Weights of a small audio embedding model.
Model: 2.21M parameters, waveform 16khz input, arch quartznet, norm groupnorm, activation relu, depths [2, 5, 5], widths [192, 240, 288].
Training: soap at rate 0.0041, 9900 steps, batches of 128, held-out accuracy 58%.
Data: trained on acted Russian speech (Dusha), 26041 training examples, 48.7 epochs.
Rows from block 3, named by matrix and row number. Rows with one number belong to one channel. Each number is 200 + 20 x the weight over the matrix's rms, rounded and kept within 0 to 999. All counts start at 0.
# convs1: first pointwise conv (model.blocks.3.convs.1.weight, 240x240x1), inputs 0-79
# convs3: second pointwise conv (model.blocks.3.convs.3.weight, 240x240x1, transposed), outputs 0-79
convs1.186,213,179,185,159,215,213,237,223,200,201,206,201,172,193,216,211,223,199,193,224,180,200,195,199,215,205,193,217,194,206,196,243,196,186,192,220,219,198,191,204,199,231,223,191,192,221,202,205,217,230,183,202,219,185,207,172,201,173,236,167,205,215,196,188,174,194,201,188,198,229,214,164,192,198,186,190,198,195,199,234
convs3.186,174,195,204,180,194,180,180,215,214,204,189,197,206,168,186,209,180,207,221,214,207,198,190,183,215,190,183,219,199,227,237,179,201,218,200,206,207,215,197,197,218,177,209,209,165,217,196,201,207,201,195,214,188,200,193,186,195,207,183,188,208,191,196,198,179,201,193,187,150,188,191,213,168,207,190,201,216,205,225,194
convs1.187,197,196,190,193,202,232,215,182,180,187,219,199,196,169,224,201,203,192,188,173,180,211,152,197,180,197,202,205,194,203,195,223,199,182,186,233,205,210,221,218,224,198,213,183,204,217,193,170,201,205,199,216,225,209,235,197,182,191,199,185,208,184,190,201,221,213,166,217,193,226,243,189,198,188,198,224,186,191,205,158
convs3.187,177,228,183,199,196,216,199,202,200,194,182,183,185,213,227,195,218,185,191,181,162,232,183,252,207,209,161,195,166,204,204,186,214,203,214,218,227,202,186,221,229,194,192,213,205,194,215,186,193,217,195,194,185,207,236,222,168,206,216,217,186,206,158,181,224,221,247,180,210,186,213,188,227,177,185,221,180,206,206,207
convs1.188,228,210,206,208,204,178,189,236,184,208,212,193,186,170,181,189,225,185,215,211,225,177,186,214,219,224,202,192,196,202,232,192,183,208,217,206,219,161,204,232,173,203,199,202,210,203,206,184,199,206,177,196,222,224,219,230,202,207,191,229,211,198,222,201,191,186,187,188,184,209,206,191,227,171,208,204,195,229,211,164
convs3.188,212,212,245,225,215,199,187,162,209,205,198,193,210,200,221,221,195,246,207,201,184,189,206,172,195,196,230,171,220,211,195,210,234,185,182,187,190,242,207,204,224,196,217,198,207,208,201,185,199,206,178,206,208,174,196,201,207,183,224,169,171,221,176,208,192,194,200,204,210,204,196,220,210,186,212,190,194,203,211,162
convs1.189,183,158,231,206,225,201,214,193,244,173,178,215,200,180,174,180,199,229,232,179,222,195,191,214,188,208,182,201,183,269,192,200,196,217,183,209,199,221,153,267,198,189,180,240,189,168,201,204,222,191,167,196,222,160,249,168,186,229,179,220,185,168,199,196,186,116,204,176,154,191,196,235,230,205,180,209,187,200,204,200
convs3.189,183,189,205,213,183,171,217,133,203,184,224,243,204,200,190,208,240,184,170,216,237,163,161,174,190,203,240,240,193,179,182,200,237,232,218,173,198,240,209,187,197,176,189,174,205,254,199,243,196,194,201,188,188,180,203,197,162,173,220,193,215,241,205,144,215,220,179,216,205,220,175,215,192,179,219,166,209,206,179,189
convs1.190,222,197,208,179,162,187,194,219,214,196,202,179,204,172,189,227,192,190,217,189,177,201,213,195,173,224,182,191,202,182,211,240,183,217,181,192,192,211,194,201,216,212,203,187,180,194,207,202,186,192,215,198,190,216,218,192,185,191,233,174,202,207,154,200,199,179,200,227,229,226,207,197,210,178,156,172,203,198,213,162
convs3.190,193,237,189,200,200,245,160,188,197,229,211,187,203,237,234,191,200,200,190,209,216,201,210,215,206,188,174,189,202,201,205,187,182,213,205,182,184,227,241,200,183,157,226,208,208,187,210,201,193,207,209,194,196,215,215,185,214,206,198,211,206,237,186,198,177,208,200,216,234,192,229,188,193,172,205,179,216,203,241,215
convs1.191,190,211,199,225,209,230,225,209,188,203,220,213,202,215,191,223,162,209,204,159,166,190,216,225,206,199,196,205,211,228,135,201,166,201,200,195,178,175,234,219,216,176,227,174,199,205,235,201,176,157,227,161,179,198,193,212,184,197,237,177,183,191,177,197,204,197,191,182,213,209,211,207,192,234,185,208,201,209,213,259
convs3.191,192,222,188,195,189,213,215,246,194,201,207,219,212,245,202,200,188,179,198,149,187,176,216,177,192,210,188,170,195,183,216,209,191,184,180,179,199,177,216,181,221,210,214,225,226,206,195,176,198,202,227,201,166,191,176,178,222,191,219,185,211,203,163,182,188,187,183,198,183,167,195,198,200,156,231,175,175,213,195,179
convs1.192,227,225,209,189,190,209,201,184,212,178,199,175,180,168,216,187,178,178,215,177,186,224,200,215,190,180,222,222,209,225,223,236,202,195,205,218,206,205,201,178,217,223,211,214,210,190,234,230,214,210,198,201,184,195,191,204,170,195,199,198,173,220,230,177,211,206,159,171,199,211,205,191,194,194,200,195,174,214,193,222
convs3.192,209,236,200,194,185,212,181,176,219,166,214,182,205,163,220,220,218,235,223,228,193,189,177,209,198,227,165,168,266,185,168,197,187,202,209,210,185,207,200,187,213,191,183,227,174,189,197,192,211,241,223,184,229,172,168,193,225,207,200,210,179,151,216,219,204,160,201,155,233,198,202,206,199,205,189,193,210,206,158,201
convs1.193,194,195,216,186,147,210,152,212,166,226,207,178,226,233,214,190,170,205,196,194,175,224,180,204,180,198,202,191,201,136,200,214,193,223,220,233,223,201,195,234,211,226,164,207,198,180,215,176,196,222,197,210,173,183,180,215,210,217,220,212,183,175,248,178,191,249,171,237,165,194,243,166,156,187,173,177,200,235,227,246
convs3.193,198,220,195,187,173,195,202,185,216,205,175,212,233,191,211,185,170,214,209,142,207,197,199,202,182,196,205,219,163,221,202,185,214,188,199,194,168,212,192,196,234,181,228,202,184,233,181,199,186,195,163,204,224,235,190,231,203,191,185,204,191,189,177,215,210,208,170,172,198,184,187,221,201,165,188,212,165,192,209,200
convs1.194,221,235,210,168,219,214,196,219,152,218,216,187,198,187,181,202,210,204,183,221,237,204,226,241,224,188,189,166,205,207,206,224,184,194,194,206,199,170,193,211,211,207,206,201,184,195,193,212,176,205,195,198,230,192,184,165,166,186,205,218,191,200,168,215,173,209,197,192,203,210,169,229,204,181,199,235,169,219,216,178
convs3.194,179,190,194,202,203,188,235,187,160,173,226,181,183,178,246,209,200,176,205,182,198,197,197,204,181,236,191,180,216,213,158,203,192,201,159,180,123,181,175,195,194,208,216,191,228,167,205,182,195,222,215,203,180,184,227,248,204,208,183,213,165,219,217,227,188,207,182,246,197,155,197,222,195,219,205,203,250,214,227,202
convs1.195,195,195,224,192,225,173,185,230,185,220,171,237,199,186,205,178,210,222,231,189,198,183,198,240,196,196,191,177,190,201,223,195,228,202,167,207,174,173,210,219,208,204,197,226,232,197,208,191,182,198,180,174,180,194,180,174,195,197,217,214,244,186,184,199,167,201,178,194,219,235,203,175,166,205,173,205,207,188,230,192
convs3.195,197,232,189,179,188,217,244,201,205,196,215,231,217,185,196,209,200,194,190,203,254,174,195,227,199,202,230,188,242,223,192,161,171,206,204,213,229,226,198,188,215,216,201,211,176,173,193,131,214,172,194,188,216,224,198,216,211,200,190,232,187,178,208,245,177,210,224,194,184,176,196,206,201,205,179,217,217,226,204,225
convs1.196,202,207,199,178,183,203,202,227,194,212,224,218,210,218,143,233,225,209,213,249,212,208,210,171,179,192,193,204,200,210,153,205,216,208,178,232,195,194,174,189,177,184,180,213,213,176,192,192,185,209,174,206,218,206,214,203,182,187,222,165,208,217,195,184,152,211,217,191,211,211,216,186,163,187,231,228,187,210,214,181
convs3.196,208,215,191,180,185,232,218,216,227,193,234,213,219,207,168,203,218,138,199,188,222,212,184,227,199,150,202,202,205,195,191,213,199,208,198,185,183,243,188,203,208,183,206,173,179,232,216,172,194,187,210,206,216,234,238,209,199,196,191,198,221,222,195,180,244,181,168,186,221,195,219,214,197,200,203,180,222,203,242,175
convs1.197,223,194,204,202,199,219,198,197,193,210,146,198,178,187,155,220,193,171,190,216,183,226,172,181,190,205,215,158,180,190,206,204,184,221,238,163,203,192,192,205,203,213,185,218,223,196,237,190,207,231,185,193,221,214,188,228,165,193,193,213,187,186,167,179,172,199,178,188,209,190,236,196,189,196,186,210,187,175,185,215
convs3.197,247,242,199,217,188,222,212,190,243,162,203,217,188,193,215,192,201,215,251,231,179,216,203,180,233,184,202,229,188,170,196,198,153,224,220,235,228,151,191,199,191,185,205,166,210,250,188,223,211,231,207,187,197,219,253,211,230,188,178,207,235,234,216,159,183,223,230,220,167,170,207,198,211,237,206,182,183,217,246,191
convs1.198,220,192,198,168,227,174,204,209,175,215,173,178,245,191,178,171,200,250,185,190,143,144,215,228,212,220,213,200,211,143,184,207,224,212,233,209,149,199,192,168,180,189,179,174,175,193,193,183,219,214,216,177,187,218,161,222,230,249,197,210,236,168,209,192,211,169,164,167,184,197,215,199,158,196,242,202,228,230,235,233
convs3.198,213,223,169,201,187,184,201,237,166,184,154,176,190,199,193,200,184,188,201,193,223,194,241,222,217,191,200,166,157,174,215,189,174,215,197,182,188,205,198,181,171,177,190,182,207,193,213,166,190,186,191,197,196,197,197,195,175,205,179,172,201,181,210,196,214,217,184,209,216,189,197,195,198,206,177,229,207,188,214,182
convs1.199,216,191,195,189,222,190,195,196,276,203,239,206,208,204,177,194,212,189,206,220,178,175,256,173,177,187,203,197,213,244,194,177,211,146,192,206,223,184,173,211,169,203,194,206,204,188,182,201,193,198,200,203,211,189,214,219,217,194,187,152,193,214,176,191,205,200,200,162,145,192,197,194,199,229,217,175,223,179,243,169
convs3.199,201,206,222,196,214,173,199,230,182,234,199,231,214,205,239,198,203,275,203,202,174,208,220,237,219,204,221,209,189,204,211,192,198,218,220,209,203,223,218,213,225,192,201,225,188,229,192,158,212,210,199,193,179,216,207,183,218,163,207,229,213,230,187,179,221,198,187,188,213,211,203,207,215,175,181,189,190,197,211,223
convs1.200,209,192,196,211,159,200,220,216,175,214,219,200,172,189,197,196,194,210,166,177,199,221,208,227,211,187,197,170,193,165,182,220,203,168,173,196,188,193,194,211,191,190,221,188,196,200,209,200,182,207,184,211,196,214,178,183,190,215,209,190,166,212,210,184,178,206,179,169,203,222,203,207,154,206,194,190,183,198,194,192
convs3.200,210,172,213,216,218,165,186,217,175,188,220,149,227,170,159,208,198,219,149,136,201,249,189,192,216,187,182,157,186,171,202,198,189,229,225,218,179,220,217,200,213,188,237,197,208,206,205,208,178,175,175,188,219,229,202,201,222,197,184,200,166,225,184,238,185,182,191,166,186,181,192,218,197,168,218,202,227,166,209,188
convs1.201,162,204,191,176,213,233,186,218,205,242,183,159,189,182,223,202,206,185,202,218,205,224,170,206,251,180,227,176,202,194,195,188,218,199,205,205,202,217,199,198,198,196,221,225,186,211,243,187,199,184,182,192,209,185,164,182,207,214,195,214,201,195,198,211,195,202,207,226,219,191,204,175,207,180,186,184,200,211,170,184
convs3.201,204,191,235,199,221,198,203,187,210,222,243,229,184,204,196,218,199,182,219,176,184,216,190,155,222,172,239,202,202,183,211,212,185,188,170,202,225,200,223,206,213,197,183,160,237,141,199,222,188,149,194,184,217,204,216,181,180,202,176,204,179,179,183,197,239,241,171,221,151,160,194,191,211,233,239,194,201,197,218,205
convs1.202,230,174,209,162,197,219,219,215,164,164,195,228,201,204,216,220,220,211,221,207,210,217,217,214,174,215,187,194,194,208,191,191,209,181,223,186,200,212,229,227,202,216,212,199,179,204,183,165,212,246,225,196,205,206,192,223,213,185,197,214,233,153,225,160,204,218,208,190,189,206,215,200,197,184,198,205,226,219,184,178
convs3.202,191,198,191,202,206,224,232,172,197,207,179,187,200,183,179,207,221,225,184,189,160,191,207,143,254,229,210,186,223,190,210,217,192,186,209,237,211,173,194,178,192,232,201,195,185,184,196,154,193,204,193,189,201,190,208,208,180,205,218,186,217,193,201,210,203,183,156,192,172,214,192,233,186,232,193,140,210,180,233,226
convs1.203,217,146,190,170,205,206,206,161,201,173,217,197,215,167,204,191,219,186,220,194,216,208,215,162,201,189,211,220,175,194,168,214,188,210,186,197,209,200,189,180,159,219,181,221,193,239,164,163,194,168,187,209,245,211,240,224,231,165,225,227,197,220,208,210,186,170,181,219,171,212,171,186,193,248,244,211,189,222,186,191
convs3.203,215,197,195,169,200,179,162,227,215,178,217,181,221,242,213,188,199,167,163,169,209,159,187,179,197,159,231,193,221,209,246,192,205,192,197,202,212,188,209,217,230,200,185,233,245,179,199,204,202,252,186,215,191,241,200,205,203,223,176,248,225,182,214,218,230,209,152,212,241,185,207,150,219,174,239,161,182,225,192,199
convs1.204,180,177,212,215,191,229,177,215,194,217,216,206,215,216,191,204,212,187,206,195,219,198,212,195,183,197,196,205,199,176,254,187,214,179,187,224,238,195,166,222,186,209,190,209,198,169,205,218,214,193,219,198,207,234,214,190,190,239,209,203,220,220,213,239,199,239,211,180,194,219,201,191,185,196,199,206,206,201,160,198
convs3.204,208,198,248,188,213,172,211,207,164,213,170,216,175,209,198,208,209,175,185,185,181,197,205,227,188,196,195,193,187,205,210,193,190,205,193,201,138,175,209,187,233,188,199,196,189,190,200,227,214,219,193,214,213,196,195,168,197,207,200,198,205,183,205,202,200,188,204,201,219,222,192,224,228,203,216,200,201,222,229,218
convs1.205,167,215,197,171,172,196,200,199,168,196,188,185,185,197,198,185,199,203,210,191,217,212,249,205,203,218,198,233,176,214,206,245,198,184,203,194,200,244,195,194,214,165,125,226,189,186,246,186,209,187,214,196,177,249,225,190,214,191,211,155,215,191,216,195,183,223,217,194,187,190,219,202,222,172,162,204,174,172,209,193
convs3.205,225,204,204,223,169,188,174,203,185,168,216,245,225,168,174,214,202,235,207,223,194,220,202,184,186,172,203,178,217,193,187,224,214,194,190,208,211,180,219,194,265,184,214,223,213,197,189,240,207,208,188,198,218,225,204,184,224,181,226,231,173,193,212,245,200,218,211,174,197,230,199,209,226,198,183,201,211,175,163,164
convs1.206,180,187,154,255,183,208,187,198,189,215,193,185,201,193,182,160,205,195,231,214,230,213,219,200,219,208,220,146,224,181,209,189,212,211,168,191,194,233,171,240,207,204,251,193,194,203,154,235,175,197,197,206,189,214,217,186,233,204,211,205,215,206,214,193,205,213,180,173,164,226,171,252,182,208,203,221,174,157,193,214
convs3.206,178,160,235,197,183,207,196,227,175,202,199,197,187,196,244,194,214,231,234,216,182,166,198,212,198,160,190,185,197,219,203,182,206,188,217,224,196,188,220,194,158,239,205,229,226,238,218,215,194,215,220,185,194,219,233,208,212,183,181,205,184,175,206,237,231,151,221,214,235,145,211,199,184,196,218,190,194,175,165,204
convs1.207,226,217,190,215,167,186,215,202,237,203,212,203,206,201,206,191,218,169,184,183,237,217,210,188,205,199,220,176,170,211,187,245,197,208,217,218,167,206,195,218,192,182,227,204,189,233,217,194,201,210,204,214,218,183,220,202,173,219,224,224,203,188,204,194,172,169,217,212,151,199,180,210,173,174,238,202,195,186,190,188
convs3.207,234,184,206,188,183,181,152,187,169,202,192,183,207,200,197,182,223,195,211,232,210,214,201,211,223,254,231,215,229,228,176,200,184,197,194,227,179,207,188,200,199,193,195,207,208,180,191,191,193,178,230,192,215,196,215,212,180,194,205,184,190,184,214,217,176,201,169,172,190,202,206,188,217,253,201,170,190,214,163,157
convs1.208,209,213,244,194,207,216,223,190,184,206,170,187,197,202,214,187,194,180,174,203,185,201,171,195,173,199,222,174,182,195,206,202,181,215,204,159,212,188,211,212,171,175,199,198,173,214,195,174,199,212,228,192,184,227,182,214,220,180,152,171,203,187,172,222,183,178,199,196,198,227,217,188,185,220,190,205,218,191,204,241
convs3.208,192,202,189,197,230,187,204,189,249,189,203,139,204,218,190,178,195,191,198,192,206,217,197,186,170,191,173,209,174,171,200,172,172,160,203,191,218,192,194,197,222,197,178,192,207,220,191,224,198,188,206,194,183,192,198,186,194,198,167,166,226,246,174,182,191,201,225,232,181,232,221,198,203,187,194,212,133,163,178,169
convs1.209,204,227,229,198,177,174,205,217,182,209,168,205,202,202,212,229,179,222,208,200,168,227,219,192,216,231,241,153,185,214,188,176,207,219,204,231,187,221,219,208,202,210,198,217,206,198,209,150,189,180,182,196,189,172,203,221,197,169,226,197,191,202,183,183,189,230,201,216,184,194,205,160,194,183,185,188,175,207,215,209
convs3.209,219,164,238,201,216,215,187,181,200,209,222,212,232,216,213,205,191,198,211,201,174,180,208,170,207,220,197,168,185,209,143,200,212,187,221,196,196,170,162,182,195,247,198,199,209,217,222,179,217,198,209,213,198,191,170,188,205,212,185,232,199,198,194,234,170,192,197,193,231,175,202,223,185,187,189,153,186,180,214,230
convs1.210,199,164,208,181,175,194,164,220,208,207,182,227,247,219,207,194,178,203,236,192,223,216,203,217,211,206,203,215,211,200,209,183,186,186,212,175,212,207,193,242,214,186,203,188,195,200,219,175,201,192,201,215,228,171,207,184,221,202,204,190,209,234,203,204,203,196,169,197,199,183,170,218,216,198,213,222,254,180,204,217
convs3.210,217,193,202,222,227,170,227,227,214,225,219,165,163,205,217,222,188,198,168,230,224,190,192,203,210,220,203,188,219,207,201,192,189,180,204,174,168,173,199,212,193,186,197,208,203,160,206,221,202,203,213,201,195,189,193,196,201,178,200,209,201,210,267,180,184,203,206,207,213,215,197,208,204,210,216,166,214,180,193,188
convs1.211,219,183,225,200,209,192,179,210,205,187,208,215,203,225,187,223,188,181,218,186,155,209,188,202,191,206,206,176,193,197,200,181,207,185,170,169,192,179,212,224,204,211,224,191,180,181,186,188,214,192,191,213,202,220,171,194,181,224,243,216,219,202,204,185,239,212,204,156,210,184,193,185,228,214,182,193,214,174,156,173
convs3.211,212,180,208,165,210,230,209,197,182,200,198,224,213,201,166,179,167,163,227,198,208,202,177,177,221,186,160,170,196,202,206,192,204,186,192,154,212,177,215,210,197,201,178,227,187,203,209,206,190,204,197,199,197,225,220,175,185,210,177,198,188,227,175,196,178,210,196,219,186,229,190,246,193,195,193,209,211,224,198,198
convs1.212,195,228,213,196,216,210,152,198,194,197,204,194,207,199,206,197,217,218,191,189,191,176,238,184,215,194,189,224,213,208,179,204,206,210,167,181,206,195,186,206,222,188,239,227,218,205,207,203,201,184,197,184,210,226,199,213,241,199,210,225,218,213,238,211,244,194,198,235,171,214,167,191,195,184,169,234,229,173,217,198
convs3.212,208,205,193,194,233,200,209,199,157,206,153,191,201,200,170,182,207,180,185,216,215,241,164,213,201,216,242,216,217,204,212,211,177,207,194,192,200,172,180,193,203,177,171,225,194,228,191,179,188,183,207,189,193,194,200,216,200,202,191,164,214,205,175,204,222,193,218,181,152,168,177,239,192,191,183,205,186,204,191,190
convs1.213,193,225,168,222,201,255,208,223,208,202,188,180,207,204,164,247,188,154,195,206,189,187,213,230,187,185,196,192,187,177,201,214,195,204,204,200,189,183,181,204,229,205,222,134,185,197,234,173,189,220,224,211,206,201,165,175,191,234,215,175,220,238,206,198,211,198,192,194,191,206,201,229,204,220,186,216,210,203,196,210
convs3.213,147,207,189,235,158,162,209,203,205,177,195,247,193,205,189,218,199,254,188,198,216,174,201,189,225,250,200,160,177,218,232,183,208,211,193,161,212,202,227,235,249,210,207,172,204,217,201,250,182,220,192,219,210,193,184,180,202,206,230,187,197,176,182,190,223,182,186,199,213,218,180,205,198,200,191,209,193,177,158,187
convs1.214,183,199,193,178,176,209,212,218,193,182,180,187,210,230,165,211,236,180,215,238,202,190,194,185,194,178,178,179,144,219,189,207,199,194,194,173,200,185,222,214,192,198,194,209,185,208,237,197,205,193,216,223,162,250,153,185,200,195,212,203,198,184,224,194,209,182,245,172,186,187,192,188,199,208,237,202,193,195,191,197
convs3.214,185,210,219,210,183,182,217,195,234,211,205,208,211,208,199,177,207,197,218,183,172,165,208,246,219,212,180,205,204,179,209,189,176,185,184,210,167,194,207,218,184,188,214,179,225,158,204,189,190,209,208,194,222,192,200,208,200,203,192,208,215,217,209,175,226,225,228,187,197,221,222,180,208,225,204,202,206,241,185,195
convs1.215,208,196,188,221,161,190,188,177,180,199,213,204,195,201,207,189,203,218,207,190,216,202,176,214,192,197,213,199,189,194,201,159,188,199,187,236,186,203,211,193,215,181,179,185,199,233,226,163,180,207,180,141,219,190,196,189,224,209,211,253,188,203,201,201,215,191,190,167,201,161,182,176,209,180,209,207,195,214,208,209
convs3.215,178,186,209,167,186,173,217,198,179,195,215,181,204,211,191,213,206,208,216,156,192,214,202,232,229,194,208,199,192,203,214,200,204,196,209,171,166,189,194,195,208,189,169,200,203,209,195,218,176,229,206,188,193,184,249,216,210,206,243,173,223,188,214,193,177,218,217,189,195,239,189,223,217,218,168,193,215,175,192,206
convs1.216,210,176,197,218,180,234,199,179,209,195,213,257,213,180,225,193,214,218,208,179,162,200,197,250,249,209,231,193,187,155,193,186,235,154,231,184,193,178,241,189,179,180,190,157,172,183,163,193,193,203,201,200,227,208,195,201,191,198,198,215,206,192,216,206,213,240,193,168,186,190,206,197,187,171,168,183,194,192,228,221
convs3.216,222,227,176,201,198,167,173,189,204,222,202,198,204,178,230,185,200,204,222,230,247,139,217,187,160,215,213,223,247,254,185,204,225,194,215,179,188,197,210,174,179,196,204,188,252,229,220,166,208,189,243,200,216,208,185,219,181,192,212,187,183,177,206,205,181,252,173,208,200,246,196,214,220,204,197,232,214,245,214,222
convs1.217,214,150,217,178,188,192,188,183,224,176,213,215,217,191,195,192,213,160,161,219,193,188,198,208,240,209,199,194,192,170,205,183,216,230,209,202,208,191,213,199,181,185,203,166,193,184,229,147,225,219,228,208,215,228,158,211,198,203,222,193,212,208,194,178,185,173,206,188,200,215,215,233,174,195,202,228,219,187,238,211
convs3.217,176,193,192,222,176,206,250,218,185,214,209,147,186,158,245,195,222,209,210,199,222,208,248,206,198,184,194,196,244,183,210,190,226,208,213,204,196,238,166,196,186,154,196,214,192,223,198,204,195,186,218,194,172,171,194,211,168,199,186,179,188,216,214,188,185,187,211,169,178,212,199,187,209,212,195,222,221,188,204,170
convs1.218,217,234,231,188,200,171,182,210,195,232,194,202,168,193,215,200,170,186,187,207,169,158,168,228,206,175,223,215,200,214,182,201,214,220,190,209,182,196,188,176,222,202,211,192,186,190,206,198,212,206,208,198,192,228,201,204,198,220,240,200,184,193,176,170,193,174,195,214,143,196,189,187,236,211,206,218,214,220,221,187
convs3.218,172,224,213,181,183,209,215,220,187,194,221,208,224,152,197,209,231,183,198,220,156,161,180,219,187,176,210,182,229,168,244,185,214,217,221,206,245,196,194,227,218,222,209,193,199,172,205,223,210,196,210,201,189,193,201,180,194,198,236,178,159,212,194,179,223,206,214,176,175,180,199,224,204,199,205,205,218,170,224,208
convs1.219,195,193,179,201,222,209,194,189,197,197,179,216,204,184,201,200,208,191,189,191,161,193,207,199,212,203,199,234,189,182,180,188,225,198,211,199,220,203,226,196,178,232,191,189,217,188,191,211,228,183,228,200,190,207,196,197,195,190,186,179,193,210,205,188,218,201,201,205,194,217,186,209,172,200,201,197,174,195,176,173
convs3.219,190,192,162,226,220,219,193,200,214,229,200,215,221,185,215,209,199,232,182,211,192,217,215,216,203,187,184,172,221,209,161,212,177,217,213,179,206,206,178,201,189,177,200,168,208,215,216,179,197,200,204,199,213,206,186,178,202,191,184,184,193,184,221,162,192,221,191,186,212,183,221,216,202,191,209,220,192,199,235,216
convs1.220,200,192,205,223,203,173,198,212,230,192,209,197,156,182,229,202,199,211,211,227,189,227,208,195,230,228,194,190,191,216,207,190,183,194,197,214,205,206,245,189,207,189,221,200,201,222,190,200,202,217,202,187,205,219,225,230,195,178,201,220,188,209,196,198,188,194,196,232,196,203,201,195,222,200,176,200,214,203,221,205
convs3.220,188,170,173,174,221,205,202,193,204,217,191,188,179,231,208,216,190,221,185,221,241,212,213,208,219,193,194,183,219,188,166,204,229,202,208,181,179,179,204,212,258,204,173,204,198,248,205,179,167,218,210,199,210,197,239,186,240,208,165,185,219,234,230,216,151,182,192,226,173,185,199,163,200,183,233,198,191,193,186,203
convs1.221,202,244,183,214,197,179,190,216,213,209,197,225,178,188,187,184,198,193,210,179,208,191,187,206,221,200,224,202,194,193,197,208,198,170,216,189,216,196,209,217,214,183,224,186,232,188,212,193,215,225,207,170,208,218,201,212,195,184,190,189,206,201,219,161,180,216,208,188,186,207,214,216,174,190,226,193,195,189,235,185
convs3.221,218,186,206,194,157,212,191,215,195,197,152,177,203,223,205,186,206,167,197,181,232,225,189,209,191,200,188,195,195,220,201,225,176,191,197,186,172,202,206,214,192,168,181,205,182,212,207,217,192,183,199,203,189,200,195,194,241,218,168,213,210,180,159,201,212,255,186,194,240,236,180,201,201,207,208,210,198,243,189,186
convs1.222,199,173,203,192,204,236,247,215,204,213,221,194,192,173,180,188,175,192,209,180,192,199,155,210,227,178,215,187,166,208,221,205,163,205,176,213,175,182,229,205,247,224,222,202,195,196,195,192,192,193,182,208,203,189,215,201,191,206,221,238,201,191,194,204,190,218,179,219,190,232,198,224,199,219,181,215,171,210,188,219
convs3.222,198,223,208,182,204,199,187,163,214,206,196,168,189,191,183,202,213,212,213,182,186,191,209,183,178,169,201,198,200,236,203,210,218,205,193,235,224,205,188,177,214,176,214,191,222,201,207,173,210,218,199,202,198,170,180,219,178,210,203,202,179,197,172,194,196,189,209,206,198,176,185,216,210,170,214,204,180,196,211,186
convs1.223,203,239,159,197,169,212,209,198,207,175,203,170,199,207,205,190,204,165,168,259,217,195,178,183,227,214,166,227,213,224,209,196,200,214,181,187,193,210,223,184,204,200,200,202,203,196,198,202,202,191,191,173,202,198,201,174,169,195,185,194,193,233,222,183,199,218,163,197,228,179,211,228,181,196,212,203,198,216,177,173
convs3.223,177,242,248,209,211,190,229,166,184,207,237,193,223,187,195,178,199,148,176,211,215,199,183,187,188,184,212,188,226,217,194,184,197,216,183,206,225,196,201,212,178,192,185,159,238,186,183,220,188,195,186,206,193,179,172,193,231,192,204,191,226,172,164,196,223,225,217,218,186,226,210,207,234,232,234,183,181,193,224,180
convs1.224,192,174,255,167,187,196,211,188,193,212,178,232,210,205,207,223,179,168,203,198,206,197,206,212,205,191,224,241,212,230,126,193,170,200,188,192,213,183,200,197,172,204,193,210,188,188,213,200,203,204,225,182,179,210,179,180,215,190,183,215,197,216,181,196,195,200,212,181,204,198,202,216,191,194,181,203,166,220,212,222
convs3.224,210,213,199,169,192,185,221,201,205,198,178,199,200,233,166,184,215,206,178,240,213,218,220,188,215,210,219,229,179,194,196,213,171,195,207,176,214,226,224,190,224,196,170,234,222,188,195,168,187,194,196,197,188,171,246,209,174,198,159,193,193,188,190,196,209,152,210,211,202,220,198,203,191,184,190,234,228,215,207,222
convs1.225,195,172,184,206,159,227,226,214,178,182,158,229,235,213,190,203,200,180,166,173,253,228,177,193,210,196,207,194,208,174,219,203,208,184,205,181,188,193,248,212,200,184,157,185,207,208,179,200,223,210,213,189,190,176,187,201,220,219,195,168,193,246,189,213,214,216,215,210,183,196,174,198,186,255,193,205,229,219,203,232
convs3.225,218,202,198,204,204,186,192,250,207,204,187,170,201,210,195,192,197,212,206,208,217,196,208,188,200,218,167,216,196,208,208,216,201,210,213,239,184,182,203,181,207,220,164,188,206,199,211,214,186,219,198,206,200,173,221,176,192,185,175,238,197,171,174,200,144,199,230,214,170,169,204,180,205,214,168,166,173,156,224,224
convs1.226,219,206,207,178,223,189,208,120,188,185,236,174,157,237,189,218,162,226,160,205,185,214,194,249,190,212,201,246,207,221,206,192,179,172,232,206,239,190,199,188,238,206,194,251,202,184,204,171,195,228,174,182,199,202,166,183,186,190,193,215,193,207,226,203,205,199,195,226,193,186,201,201,189,180,179,208,200,235,174,211
convs3.226,176,200,184,209,227,208,205,215,202,188,172,206,218,207,233,214,208,261,216,214,217,216,211,203,220,231,195,212,185,193,204,204,194,199,198,209,167,191,216,193,207,219,229,187,194,198,200,191,208,225,200,203,187,214,236,202,195,190,182,188,225,151,213,208,168,238,189,228,236,197,204,172,219,192,230,208,240,191,190,229
convs1.227,165,193,192,212,259,201,247,180,169,207,227,199,212,209,230,208,205,205,171,186,187,214,186,191,191,168,223,210,213,221,175,217,207,207,170,176,198,198,229,216,184,202,192,199,212,214,217,223,176,224,166,171,211,196,201,210,216,221,207,181,210,180,201,203,219,152,223,187,237,202,204,190,211,200,228,227,184,213,216,199
convs3.227,156,218,217,191,157,182,226,234,170,166,222,219,181,208,186,197,209,200,180,202,217,204,226,128,196,231,180,208,168,194,214,207,166,180,212,208,187,187,202,184,225,191,206,214,204,183,216,209,190,192,183,192,191,200,246,189,263,212,170,168,180,185,209,219,197,211,219,220,190,204,209,198,189,230,200,198,219,184,196,199